config = dict(
    train_examples=72500,
    image_size=20,
    layers=7,
    norm='layernorm',
    bias='all',
    qk_norm=False,
    positions='rope',
    init='trunc_normal_002',
    residual_init='scaled_by_depth',
    optimizer='adamw',
    learning_rate=0.0013,
    batch_size=192,
    lr_schedule='cosine',
    final_lr_fraction=0.1,
)
Rows from block 4 of a small autoregressive pixel model, named by matrix and row number. Rows with one number belong to one neuron. Each number is 500 + 40 x the weight over its row's rms, rounded and kept within 0 to 999. All counts start at 0. Numbers have three digits each. After the name is the row's rms in percent of the matrix's.
After each neuron's rows are labels from the 100 images, of 14976, where the neuron reaches its highest value: "responds to" is what is common among them. Only what is clearly more common there than usual is listed. The data: Sentinel-2 satellite tiles (TerraMesh). In brackets: how many of the 100, against the usual share in percent.
# fc1: MLP up (model.blocks.4.mlp.fc1.weight, 576x192), inputs 96-191
# fc2: MLP down (model.blocks.4.mlp.fc2.weight, 192x576, transposed), outputs 96-191

fc1.479 005:500550520597473555415501459589536446500470455499479516499441532508532567553508493522546462484435444546511536459439522516407457507451494503460425492544519447485487543511483479473464521505449516448460485457527576492497507575490463526465485521505509472479518530425582508491514431515529481432
fc2.479 006:532485481492443445509486478465541519484486481445500454479497511536435480521474463473530540470500519422494496556533486465399526504461413525527491511524460495562543513485499569484464480523491530515454502541554552417431452501573614504473464517471473459481535499523446591507568523418552549559
responds to: clouds (57 vs 15.5)

fc1.246 005:484492519458527530520540531435528543477545601493465503466533505502448510492432534500421546504503478507454464516495496525518450517523509496486528467504443497483532515462502581484493476530475471536535447487506511566512459465502548543532490538515553525551554501521491590505523500498445475478
fc2.246 006:488543544530483523442516520485479498532486417531513465549481475492526480578607533491560508477448483540464480530451403479553485520492556521440503574418535529513480440544592460517540558489506448506439481500492488516541488508462443472494560475479450475569500494468490419459506496515487555464
responds to: trees (94 vs 58.6); crops (82 vs 38.9); built area (70 vs 37.5); main land cover: crops (49 vs 20.2)

fc1.281 164:477511504549520543490478539446517553480498523508453484460506503487422525533565504541544481461493506517489506492470508517505485483466517423523523556467563438535453600491496506569366546479531502494499471453509508569545509439477446534508464443468456509523408494535516517466466464538529535473
fc2.281 164:498484470489511505596545492440515484426474547515517558520502476432439468522476500486543457550525525565525504497562564551481485359490529548529491532478495626417596430599481498534543485487388513478518492507519506447425491559518435513449542479481483487486540501502498492522493474527502479516
responds to: water (67 vs 40.5); built area (62 vs 37.5)

fc1.465 006:544449517452519493475521477484539463513504482448568443491433522542470496504482510504480543532550494496475477534478557522511497528559488458407528562471469491519543496523537480551456502489515525427467448509486505508461485554425549561535539484426500518503538532489514548466506520519446535475
fc2.465 005:496528515533518522467521490403547514519539557473494496538559541455566467536521501503451521510554490483455506466499446596445499399394575474467463509528528488573508503501471449509487534480436504537492455549489476491542581439523552512593564532507474492541522511545476511426404542475491551482
responds to: main land cover: water (28 vs 11.2)

fc1.279 136:438451512457493476424377484465484488563515496405429583436495537533493492567552504530540531512600511474484469464558536521521504501519472499439523530513474518530512509461446515471486455462524419479438498523464503480479555479579434495486446528523477497502471518509511517574498470486500519501
fc2.279 165:562504514555467526522519532569482510460483475557535417605540427475491466403448541472467478512418472533503538534420456477480494511464517503576451517533470451470524463541553482501515472552490536490507523477510520484445510601475568505506585494479486493490484549538500417497532507524508460483
responds to: trees (97 vs 58.6); main land cover: trees (75 vs 19.6)

fc1.360 005:477424405563515475433489495469515493436546451464463487526471493468540448478471443538511517406513514464519523446510468485536432529449511518480482448530494440491557514524556532514453531526497498472455543487478439468441563533461501481468518497483527500498484492477582449514475482516458515511
fc2.360 005:520484447502473471545455477398544585478555610467516538560541554528516543480443543512472521464505511509453530468521557551491497520464554498367486503564571476442502511516453464475512530480459501524500550522493541568501511498494453535434478486507542498477515474499520498585485507525527576531
responds to: main land cover: trees (45 vs 19.6)

fc1.27 161:519521484584466495501466526457526475508455521509501543549581515539478554460460488480516522537454545474495443520514532513549461476471449441494483500463471582535439516511441485497491507507475490517464465456498542524582556545530462522427526481483533534490519484543504488450507454384540506415
fc2.27 152:443497552407518523531551494516592551461491460512465386527449492485557459458563473477542534437429551516498543538458473449422505517470470497455497450545527530514542459501492559474480560529527536464526493549432460471401486517503544465572485448477488482537465503511497531464522473565509551581
responds to: trees (88 vs 58.6); clouds (81 vs 15.5); main land cover: trees (53 vs 19.6)

fc1.84 007:467502478526514480437482467490487531524519484494486502560501537505553573513461467479582527461560531548499568508529490532485542501423547490439569430472421545487442519470479507475445500478513508513432492482579491478520442503533485504442478478499517523409477474490474455475529483472563474537
fc2.84 006:485480496472484526474466460494551522570504453487483535505500561511514458401419516475497547449465504534484539514507464472521545506498519510414474524468535410479457502513469496498522523483463466506501538560568527606518520480545461503469485486474502476599580509497525479478453533522555500548
responds to: snow or ice (75 vs 20.6); main land cover: snow or ice (70 vs 14.6)

fc1.438 006:498502457525439473481415510553515488446517437544592511497478494549531454540515572519510501540548446464559545510509531479453557548458514444428459500457455489523483498565562524518519506502457498464551484573573500441436455528440522422507515533437459520454506523478596494419474501524487505476
fc2.438 006:529428484467517432620544555485511497496525556450481532487547469538451453442493503553509500417494492476484523493501460484395453475484462514507501479504551421548548574546483512439561479528486572485503539493468475508516494477553566519595441453491536535451521496486536585533561482458514496557
responds to: crops (71 vs 38.9); built area (64 vs 37.5); main land cover: crops (46 vs 20.2)

fc1.121 148:566549556533524469498518505444501596531553529433484542509452471554497565552519544491504539509549507426434512518446495417511483485473511508499521468502501540518478509431467429501481533459476526466544559520466541479464471427404496411516545499523512537511455467476511452509530514479514528456
fc2.121 204:437489465503450527522520499509464477473455453562556436471601542451487461484531476491492500502437485516496463452539489552531497498528542493489439487532505405469490473543529516507521515526502431529454436443527465566497552522545474576491469486431451465490555496498478521449478486482504466526
responds to: crops (74 vs 38.9); built area (71 vs 37.5); main land cover: crops (46 vs 20.2)

fc1.305 007:456556498471453507501506588459449503528500533462500507539557480479529546446526459497539514519519562552502507508547473446489497443503491517582516483469463580485441521479462459484502504476606508538438534485468457502481462460494430464475469494527497485459467497531437446467558506491560545526
fc2.305 006:492512456459445548532418493599508461530536538489455517534519504490519469476424535490523484525555499530513525462414580447580516526523494488504505529473564494458456489505463495489513487490474443486505503452478485481549497428541499485511457486538516497613479523503514455482445538567527450529
responds to: crops (67 vs 38.9)

fc1.307 005:509476589519526507476520486543556550515511474481489488417433534532503525532480542520495506493410464417535530526425506553508482575510554491535479541532498398510495512542499466493467487474446418458572516511578534466475454464447528489496425543508511481470461405451516514560565495513527459499
fc2.307 006:463510544468528462530525487488482525486507395502554526439440472553445448474597467487465550471437502529535496507557450497532463560553462447484512490500503469578570531432480487474487529516457543526443487544590536491473476541502500506553558492497549519526546515534550493491518451450531528525
responds to: main land cover: snow or ice (33 vs 14.6)

fc1.42 147:495450492465506528505494458490488516569559509493458532442445469494481513543472520473514547494499507569502503481472525399509450483481507476492442507507486472508511476464434495518422566493485530433481505497460465523446469461472510465515563481493511519558496496489458495499499536493475518498
fc2.42 165:568571535526501447511550558495481489418450461498530498526567579495490508471507508530473428543461491485473494495526469575559533541467487531542503487547530534504513494490553491480540452477533512578485519447561476473526520541491509490463438472476471517498498457487493506517504451490530445562
responds to: clouds (35 vs 15.5)

fc1.317 006:505425482517543466498496463473517519519530467472475486550438557481511498470428479472537487495516484525547539495491520592538575504421517536438541501507457477511439517560491452499431515452484470479420539509567479520533502575528565515506500504442581519502546527457534517495497501532527538500
fc2.317 006:485488552504499564426476441506504567519497477501514490513536613486563530507443499480463592533462496518543525514563467499550493504445537557481491465491485438551496485452516491482407573494495495500479540508559507543484508453561487534466573528448511452563555540539476523495410562502475503526
responds to: trees (88 vs 58.6)

fc1.448 006:436546493538540479552426524566493503489432467549493498452558464462557529485598491528514537492514519452499501499510505490471474469517483536514497559541536569496504480492494504532557498496548413551518516521433463449482480436545501450515457491566454500476430508522479513480527450444512534519
fc2.448 006:529459448481445492572424532528454427523498589459520514504488435506469461454495520494522476549486500512500481536504556453527466527461389496502536456525539515473508514521468490513521479506519500461535538464502516460481490532472537496485491479574577520464447456562558487532488506593410376560
responds to: clouds (49 vs 15.5)

fc1.147 154:467521602482517520470489552509449464434509521514403491523570558467494557515471532499518473549449501448443496407560424534458510476480552437474489455553492540492500536518479513508502494519512489494479537423520452501490528506476482541586416550453475501510524534532469524496492430454603530528
fc2.147 169:515488453532512481504490492481549482610493502491573489494480451529512477487505421475487548484609442529558541530480552454592483534488523504516481488453488456525496474486508468506479545560486514529504460546440494563490515479546493461475546463564549484546454486460518454511518565570451487468
responds to: clouds (64 vs 15.5)

fc1.469 199:574502471485557524527470521381536486487524500488525501533510552422516540481504481483495501467471485467480499492485470479598505433481431482447530484457490480494467469453470459539521494502481442469528481443507406457489538433503516483516525501464487533586488471544513523433588518485501562569
fc2.469 153:504501465451470474477457512472522529502467476480519518513525622474528526461487517528481535546549492503521492568545481546553558436510436501505535476437429467483443490495454394458511466490472467447472489542477484466498470539473538493549546463518514487521530475572485498472620529428494450591
responds to: water (75 vs 40.5); main land cover: water (65 vs 11.2)

fc1.56 142:472519529550495592462491535477516515482509520474458477535479472560598476477468494497510548519482508532467495519485516449485493508447511456528532567521435510491460474534434514467471533479468487540492494466462457390419510492516505489555531509479608506530507527534485520465484476395497508536
fc2.56 156:439469495477501451461502487470500459544482513539515465463610520527464531524477520481509485460483506480486476374425535526473513487534494564496466502498539489527625480482460573513532510556596514496486501484563496547505515422474437509439480446513481538478486487501492531553516518546468510393
responds to: trees (90 vs 58.6); clouds (52 vs 15.5); main land cover: trees (52 vs 19.6)

fc1.125 181:515530493476553498444455497495550515508527494472458528482495440469456543531518524457526467472483478495477506537503430471469483437467506416506493576558520586410532577462472534513508520471578429516486494464495480483444607470485468520483492462509456523505443502519524573423528511561460580490
fc2.125 182:534472492434490613478536467566549473481478585491461464475489381509502490531533522502519457449410512500516469460485485506476445637417466437504509548587507469525541521527536473490435492492419534576545515533489433498563508446487532505432476563501532523496534555526548531490446508439501509513
responds to: main land cover: trees (46 vs 19.6); clouds (44 vs 15.5)

fc1.538 006:499498491527524517434485500482527481510499498407467509547506557512514587487508441512548510439548538599497508492490482502497512495420514511417529461477448502482466513483469492468452481517520539479386556410558493504487499496507456493438525466483550488420500529493457470484503462454499541483
fc2.538 006:484498529508473550447451445475561519536525533521481536492523573465580482502420532476438518469548515513463554504493465510436508456490554486493473499524544473506477461465480483512481538497476423542545492603520556544565527428549475501484517533506480488664527498469471508438480559534571509509
responds to: snow or ice (53 vs 20.6); main land cover: snow or ice (42 vs 14.6)

fc1.77 174:568480552498494541476489527526440484474510555498490507505541420554460558503591476530476507489543526461483538511558476490541482463480556496490519522431434474527498463407469567486452494499558430499410504432497496478543466493492451467494507486502511505469456527527557454447494480473588535442
fc2.77 158:515481530490563537524484529530540493440502523567625424506492476493498522448486462471557475520473533480491526404498480560484530408451487468533552469477509544482441524551451516452511489483433513485466523550543522557425469503489505448541510449554450471571565475533600523570524481515501488519
responds to: crops (82 vs 38.9); built area (81 vs 37.5); main land cover: crops (47 vs 20.2)

fc1.55 006:550528578502459491470578476461521458492511541415519475497452501527471498532461482515477511554564432522489466566466481536541450572514425433561443483437502539492536500505538557513506537556525567437469478536483559528434504567471470476484537482418494549454572457474519521510492502551438541464
fc2.55 006:455550501462538543508531536490508579491502525497475489491564509474550527540480496521479550473519501459478502499509527513440394416481528431532519520498501468522501585527498508477502521514429500564457447477459513489545500436542551481498531474467420536609474581450495486524428481476513594532
responds to: flooded vegetation (26 vs 10.2)

fc1.127 150:559540488458458394488520513495488479484496542442488515496580493429471484503431494533522512412488473483477503538524517559483477485507494492542518509462572561564488567547508558533506508519455454464416484479550457520477498410481468485465480471465489546522526477489503542426502409549525495504
fc2.127 144:480502533458451536486482479493600427510478377539446500515422535615497507444481513480461471524509504508567463497481530492495518561537571497516488549546551496505504480446511484427557532512490523531493508561430534490464562472500568469526482495512457565486477543410504520534503486433564469429
responds to: main land cover: crops (42 vs 20.2)

fc1.444 006:519495581439499501554558528478545506548482537491457452508505470475428481502436548474444507558453467463479439506448522451527391473545483525477482500538485490478499477463447482527493536455488495520494434438503587576540533534508522544504559551535535477581494530484485555581503517489475472502
fc2.444 006:471555585527464504408498475559477471526469426544473431515472491443488529576527459496510524537494480554480490503497508543548443463499529535559494531498437507495469425492523473570451531459508458516509471500497476467523496526454428516439539506493447493532496492535441498435458471536440579441
responds to: main land cover: rangeland (48 vs 20.4)

fc1.67 005:459435456510455558467532457515431507560567515491446558534526501492510569483457432415546423517498474610507529472498529577497486492478497525451554444472496518515474533523485468439481480481531537516430566448578548563557511550576426578449535471452482509493521545494528484491485489513489525499
fc2.67 005:490459538502518461513582450472504497484464454551446440517503570517492511554424477511531550498487516475505519499528480492514579515500475537556459479453455468481470517476569564553512531500540528488499496463476520488468438476498532470492535528468431497479509481478389531515578512482533551480
responds to: main land cover: rangeland (43 vs 20.4)

fc1.252 145:498616503496503478511511510388497548513461538454502531525470557539513498519541479516513572490542500472504485394449499482452465496440617526496496462455514496493466468487504451587520537498529464477530456470412488426482537418488508531530515458463500518546490477392446482533493507562531535479
fc2.252 166:478506488485549513520481525602524488481582517546471493479466367475500480523452553501531421561466523472517495568495511518465590505511454507460507541562518516483477544497475528426498489470480575439477538527587494535461473601468482472511501423544515444547536481520516489517462504497507458536
responds to: main land cover: water (29 vs 11.2)

fc1.74 163:576520563536567505553535488422467491494527427520467545489518531542481457503486513500513571419478495505435473394459439465493483447491522479563517606492432426511399578542510556482412530470489481470482500470504528496519477496519505523453503476500488495462534525520490464482478490506590523473
fc2.74 149:479496502530451485489480510532502524500531501506447486445503488501537533489473486497456376552494429465493570594521521505458491518519593525474533441470580461482423572490462601532551518508470483467483460568533527560521490530506520441552495487483535463502528473534500496409542483480444484503
responds to: bare ground (59 vs 24.3); snow or ice (55 vs 20.6); main land cover: snow or ice (42 vs 14.6)

fc1.17 149:585542530505511425498411533509489448476502505454479468498511543474525484502532488507458445541525486481484495426517542553508505560452603460551529541448467525498521459451487474480484481518577430570450493548476574449464488489410551471481514457491512515492535535515479429434569473437521513501
fc2.17 145:463528495505482484506567550518546547518428499534462500500463518507405530502513434518452524496561546523509465483449521483543398475547457565466487525576580525485505547576480552541509482487482554450499444498523400551510547472584487527449414552474508504495426406457467519558466514569464511536
responds to: bare ground (51 vs 24.3); main land cover: rangeland (50 vs 20.4)

fc1.124 005:546538517440530518486434520477515480532363494490516536498494472503453492515505497492517581525554494530452464542504503468534450458503484531483565542541501585499516499452396492527443476478583407509517512458480477544508439498437522456557476518459534490549544570477479551460533447502534578529
fc2.124 005:513482431538475476484422493538543393469513570471479477517523491394523516484530515457483472547572485489465508494424578512507556396483467459452530487517576548507476470484430447553479519481485463518539496495489465387506538468464492508463431436585465479529451488572489467459464512535454490485
responds to: main land cover: water (27 vs 11.2)

fc1.41 005:525499563464548547530459545459510499472428539517504501561439480547464445454506498539489526553492477398506526464481489472557503504514494546629490563504515483454520499546476458494502510450575462482571502541463452466483508478497537477540438543551489509547492476512515525523524488508521517531
fc2.41 005:493484485460529496465464470519466532446470515524506529466446451484487509489512529456473473500469491528559492528498534462564453503588438465503528456511597469509623471465485455483496489488460597549452533452518473495533500461531458536470437438536520493546519500513530485526394454569423516530
responds to: main land cover: snow or ice (35 vs 14.6)

fc1.449 005:459492459486501445483400466441486449483482437529478511525517485464507490439529442478499506421601541423471478530550463448490535468491439514568517527475510590485515470491509487522528471470542475524533498556398423460460465413472482549530497490484439519499488519515445475423444509537522533482
fc2.449 006:507501427479477503552461566483485492462504646504492481530544531461507462493436561490478488526533488489489481512459538484479451478496449496488481434495558476458471491546389476487510461490478494481495517450435483545472530456524528520488491511575533507444439515465553463520469511566421468468
responds to: main land cover: crops (43 vs 20.2)

fc1.326 006:478576603462519452465536529501563496522467483471481464493497500481434540523416508519480513482508493458447474495458485549506458541478545495451462495493518497449536474473500474491474489410528440530514468443466516508467543533439512537525559532493550542470497476467522534533491520499500489506
fc2.326 006:474521488531475519451495444553531497496505518488498469588460546453512524501518525477481558514502533524444530549507510536485470429487499446486466514526483456527525453502475516548458557452448431550512502584527515464504539464485430502469515519523435498616453494490468492464494487567470599502
responds to: main land cover: water (30 vs 11.2)

fc1.29 135:556551532434571513481532503425481522428541486485489580486496473594477559520527448456511542488525511507447484518453501499563491491477537424498510514451410503527484448479559560460493491396517459492509473506483454476505488493504478407451536524560504474546495400525518541418512542465459520501
fc2.29 119:390411490474495465519480385492448491517537507523568479455489473413530451525482503498516460542554481422497524474555459557478548498524519538463503487478593482474462521475532544521496557438548519478493520456456556533456552512504480481506503457558527461492507460551545492504454552582505473455
responds to: water (69 vs 40.5)

fc1.12 137:502453529436534524513472545465507490530534479499491558523504492530515516537547542564530501443483473493366523503455442486469451395496521457528438563559554472485498566488458468491534473588469524516465501526470512473552480480513514518479480507444525479556543476478478532480527468500478564481
fc2.12 109:508494513493524509490463527489508520476511525496486548476495533457520476514470521584481422595523473469457516525559569505542525500477441500500483474498505448565404413601488523509444515587421509484484501548445563494520441473500440559523525569457476434541491481559509468550481518526447520451
responds to: main land cover: rangeland (50 vs 20.4)

fc1.505 152:550521516480513390521505512494401555505493581490520587445498555500476483497519489512548442485467475478451507512519579554498436474473407477543511499424490466614460487575486486497433458477458489469474470485622539505466449453520465469490547541487504518475459442486487451536536463536464485482
fc2.505 164:488518490437523578531531501504634465467530509489507496540508399519460590440462473461519530542531506461534500442437407483477506504508589506519507457571457492475442461479511514430516544477528509490454500492445491451487554500549561495462504407532468534465507534523550539488500510463490493479
responds to: snow or ice (82 vs 20.6); main land cover: snow or ice (55 vs 14.6)

fc1.568 154:537511537582552489449476511500546477526457475500559527522472483534490464551495463512523478503431494450484524459506462495559409576481523461504501463463579574420484508497481515492463516525430512514562456533479454548441453431493541487588506524499514487526426441477549515499512429512493525531
fc2.568 158:504473517498464515561526512539431512419526546528465483443564545388462545512519545477493505516538494518495445459466511482510515406514543468513504510538420564516526551464457473462563484468532488466497542436534498495563494569486459517448461471459486493451531541536455443523475462554571537501
responds to: clouds (37 vs 15.5)

fc1.188 005:517488425557520518515451469590507534495507489531522498499485495494505533479517502446463571492520466476489497588463464519513638469527461480473555503467458454487479469496523500547506511495437532508522450583549509474550439463553536507515422496487476465446492482509509503460481503501479508467
fc2.188 005:500526534554427572487571522454496494548480461448524493529481495491471423486528498522464457453475514554510515536502395451526392486452493455447507515432566476506516502506490457422527416517459482548447498545574537603491524520529500510536574492531473451421555536577518493444479513526465436505
responds to: main land cover: snow or ice (37 vs 14.6)

fc1.189 134:453552570527513514451534500527485483494518528462453503455507376604448389564542521503541452508525491545457550431476493469435444540480553497483499509540538549572540529542473538477491560526528484498487504496532521547459498493478384499507441522486510509471528515491461449540442493468491529425
fc2.189 160:521490405464493437536492498425530532511508452497529525547514603451602575464422502484473527468477523502499491553567457532595563421541495521454483487472461477474446479440560420528542454495461485462509494520473462470511503479513570536552535454508502495519489484542511532452506525516497438605
responds to: snow or ice (49 vs 20.6); main land cover: snow or ice (40 vs 14.6); main land cover: water (36 vs 11.2)

fc1.381 157:463500576474505547452519491509393482504518531410455452480487413594446449483474505503527417513488491471458523484438560489484469567483524400480531530462529576430516651536494525432446542524529483564453480504612532496493503439514534500461512481495503492496490515491491506562421504513542550462
fc2.381 177:507483547575494426511495460467582534508507377474572439501526585460555463494544512472489542585558490460501520585556488537489521454515491576514535443483467487585464418493467466530498542477511495479510483472435512442561478558511468504514541537504525473545485438516466473498623531469485465523
responds to: main land cover: water (28 vs 11.2)

fc1.308 006:476519532485510471462503522433531477495547492517542528491470509507455462593444545525483469426489445527465478478507475575454487569505470504553489553482501465528564532500570544479497527512538493474561453458470447473468564423444481453568518527456524510453516510480509533478474549548483482498
fc2.308 005:542465477502522463515588518445492482468530534554497494535490515480540515521558511483545543474471514462501485475487469547409542497577561440565403483536486556476512487512445496510521516463513533554530507488480484450502476476536497487573464544475528545572466457404476488494557492483508526489
responds to: crops (73 vs 38.9); built area (69 vs 37.5); main land cover: crops (46 vs 20.2)

fc1.44 156:496498519445521514454466510450486506507524457480509520495541479573525480495556510461522538435521487483459498472410482504488482520439501392485501470513455457493512526476479412469414514514547446448526472496570499496435485557504530513538534482478491551537498518493482546463541552394513520449
fc2.44 153:473511472466494536518530483510566438513508534471501451513538514493432527474525520524505518492539526540590543559509485492448469498529533469502510491456483569440533490548523443492607461511503504543504488471481439514477553454547472536473514543515426501504470504493550503585499494536461453495
responds to: clouds (39 vs 15.5)

fc1.219 148:504483500499570502472487549503416526489501482524498494486492491574555524479474468487533520483476521517537523444530451422481534506487512457526507459494471510473498524500398543534467532542529479522469427443447497534453537501466507498541507450467476462487479470518557410448524430475541520435
fc2.219 120:468454479520507452522489515517476488486505493542537461504568563396477492467505446511514485524434495522474543565472488540502491533513523517543570520452593474503486520553495551519513447508540521544463406491535549558531461504500513488519448528511515364504461482517482548487449522549489476515
responds to: built area (85 vs 37.5); crops (83 vs 38.9); main land cover: crops (48 vs 20.2)

fc1.543 006:500518545469548542503454519522497504569446478471482509474498477480500551521504486499524515454486523451503532447482538503527470453399561546475539515506429512477515537525553419520421530472616461512428553475481544514452440548464455475484485527482527485488516500424478505514573408459567543534
fc2.543 006:518461473492469475494393470569572463491484530490432492461450491478490498471394514455483524590515458577468486505453572455546567454491388458486518476534518447519540467458463502503460547478485524516495498504544485416538524449501476525441416469522476476562475484593510506474464476632495512527
responds to: main land cover: water (31 vs 11.2)

fc1.9 151:546497564382517477382436556473502528522490452498501569513496552554613524485513538572514490510476524521440528474401529474496447550488505462487520546543446503508515542538481495472480525505499489522445479542516486451503461516524515503577506558459496495521526448442485518579554463477479545499
fc2.9 116:540482502591533470530454516460530463463507582499514415507523444532478508466453483564529470466483520521525506579479493482479476495499538460535494477442503449485412476559464490468484531525501417468445495497503556529570475587539477532513449535431477495452437541621583504485444465531555573450
responds to: snow or ice (45 vs 20.6); main land cover: snow or ice (38 vs 14.6)

fc1.271 153:517518485459501453529547528438514522511475522416449479475569516508493494511517534523606492489525560499368466503469425434413456461462523529529551569482479470521407496498442475441512508531460522447465463497457532440515472475473507528527517455491564551500500500459531554520465450559517530464
fc2.271 126:516490504474437537472472464452442478555498457409484554511482564498547483469493633478474504474518512546436455491506426479428545553494425573500489450504480505499506483531516357500456508498552486572517472578464495455526508539455537526510522574546492591504474516485516533517537474453458533475
responds to: trees (93 vs 58.6); built area (62 vs 37.5)

fc1.437 006:507501571549509538426510516500505530537451498461478507546508527540504574476467453489598505504512490537497540513452488557543506499444539491533496446478463471490480555525483478468452510483576516506441561438513499476445456545495455451454511508471531488459490451447440472529527545474559535540
fc2.437 007:467471501416500533475474426513561556543548498492444526468476531475531439427429533458478574503465492533471530501499477515523534473562499443546472475499513403508483474424455504488538553490451461536529511513587517540551494422536471499457476520467508521614517522485492465483479517531554582546
responds to: main land cover: snow or ice (34 vs 14.6)

fc1.122 153:529526535535498436492535493492446516502512488514437475507465523519495528500549519462508495511484504565430481453486535463505450536472452552546474523562466541495481468497498456468515443552561490483521499514557454517436513416453507438521512515479597557496589522482444409488460498511512510456
fc2.122 135:483489510444485517493509465536572434466473502488531576486469471503420502531524522492462542495542505461518515529499415541445554409490515499469482461489509493453516508502501515466516526493425503527573498510568534429460428558459473445502545462517452517388513469576490517510559510573506517567
responds to: snow or ice (52 vs 20.6); main land cover: snow or ice (35 vs 14.6)

fc1.19 005:514513468521505508529503526508515496461498505455486475518578488516440470411508501543486529575543560493500471552482492418501482438532443506451468509527513585459511457476447432546518509507493519496420515500449506527531560525459510528544535484453543545568498598497470512549483473452419542495
fc2.19 007:477538540498414483454441516541480468546497572509507495510485502378516524566485481486474447544568519518477533535444466505495404429403471560543558487485527527533491469556441522521449456501500453473542478482505472481545533498437519506446544495517426473483457497535489489451421497530448473437
responds to: snow or ice (72 vs 20.6); main land cover: snow or ice (66 vs 14.6)

fc1.218 147:531474606527516482489461500483421525478489503439567504502528520492514517516496505514512524516489515390465447548528511539547515521497509519428506494597483522534480540482497574475502584423553502474553492480543450440492504489545426447549488536492513527499447483470468451512628460514596509514
fc2.218 168:487470469465491503527541471501599522482521461505470505546442464521517463487501438510485487552480440538567534511499536454405484422524526541544464483480495518479485471472495471467499447583445533486462480552471512558454515494528536520444503406465471516494588487533552516473326561530437523499
responds to: clouds (61 vs 15.5)

fc1.309 166:530562551491507545463427508488462495522494482499461531517460480573551555489426537495519546473472516504454495537448467451496461536429549480527465517498477546539526561520447420487440482517515476517536506502436495379496490450487495460551533526489448548522504550462503562459548486463484546501
fc2.309 165:499506471628502472496527478442535465505528473516551477451517510368428539550596519498488427528551536478507447475497552513545550416530521527519486483449536522456494486464496510526510547486502456469504519498548534552485504540524484485468480477505563484419463461517505510517383502578496573499
responds to: main land cover: trees (44 vs 19.6)

fc1.433 133:469525570456555584453475518457559527434529484496466514513526528457459512510522503464498490549471520520464537483552541479537511537484416487520484516519454507534573505468472433533546439533486489552467477475501389525471491475526524481455482457506520497535463397526531463473520530460466548470
fc2.433 168:553536467552487446523522499502435499531509504479508464489473465530564485478496480510512493506501464444517486525502439505455436479486513546450491477459552485418470475533523498546458545507536517491529556488538556476533525554446491474581532511483535501461554594502485505520461486543593431576
responds to: trees (88 vs 58.6); clouds (60 vs 15.5); main land cover: trees (51 vs 19.6)

fc1.32 006:483545625434542497492496538458535483487458464457508467538500448482443495510545483517468542445548506488427424512516500465516395512515454532596478543509560560482518484472453524545542512433556473507515463466407468477494519435451490433555517521512497463542471509529470521471495518514504572506
fc2.32 006:520516461512494529501465529474494509446564612491560532548520458435535441488539507487461519535511501500504467518477544536493482444580487429475470501529532507457505444513408454543527477448447483562534486468466482485534527471473471536485479508592505508575440506464536400519465496557422508501
responds to: built area (83 vs 37.5); crops (83 vs 38.9); main land cover: crops (63 vs 20.2)

fc1.474 148:475475517580565556484470521455545517451436476498431535493525451531468604537533459528522503566484495502445517511554494488540517474492518452496475554514468449482544554474478515512535510455488485515525432430513470518480510547524422516522567426487468455472516473568489437420488518504531563509
fc2.474 146:500498460485495483464498452470452499541522522459569516485463515417444516579540546541513586468493471510513505521556494523447437527533444558462526478516567499503468565506485470537443482473553411559543521548451564525530532462472518466480566563525511525479471510511444500546462449552506462525
responds to: crops (75 vs 38.9); built area (72 vs 37.5); main land cover: crops (51 vs 20.2); clouds (36 vs 15.5)

fc1.202 006:504458486440475507533491473474488502511524536462554460478469447503468442538523507486472495515541521483513492485517593521483476563563468467523457585450464527546505492531521504523508477464505529437463521554514556508492484527466499515518569500426474483509498563534547553393469553545439515465
fc2.202 006:523532594555544475526547521445463470493498529538493455518583482548529436536547474549508489509489482475542510483490430558446447395490533495541475549496484487527510550556503504468490518461514525492516482462366448463451506455536587495662514538515496496476479517500499508483469516489506517457
responds to: water (69 vs 40.5); main land cover: water (38 vs 11.2)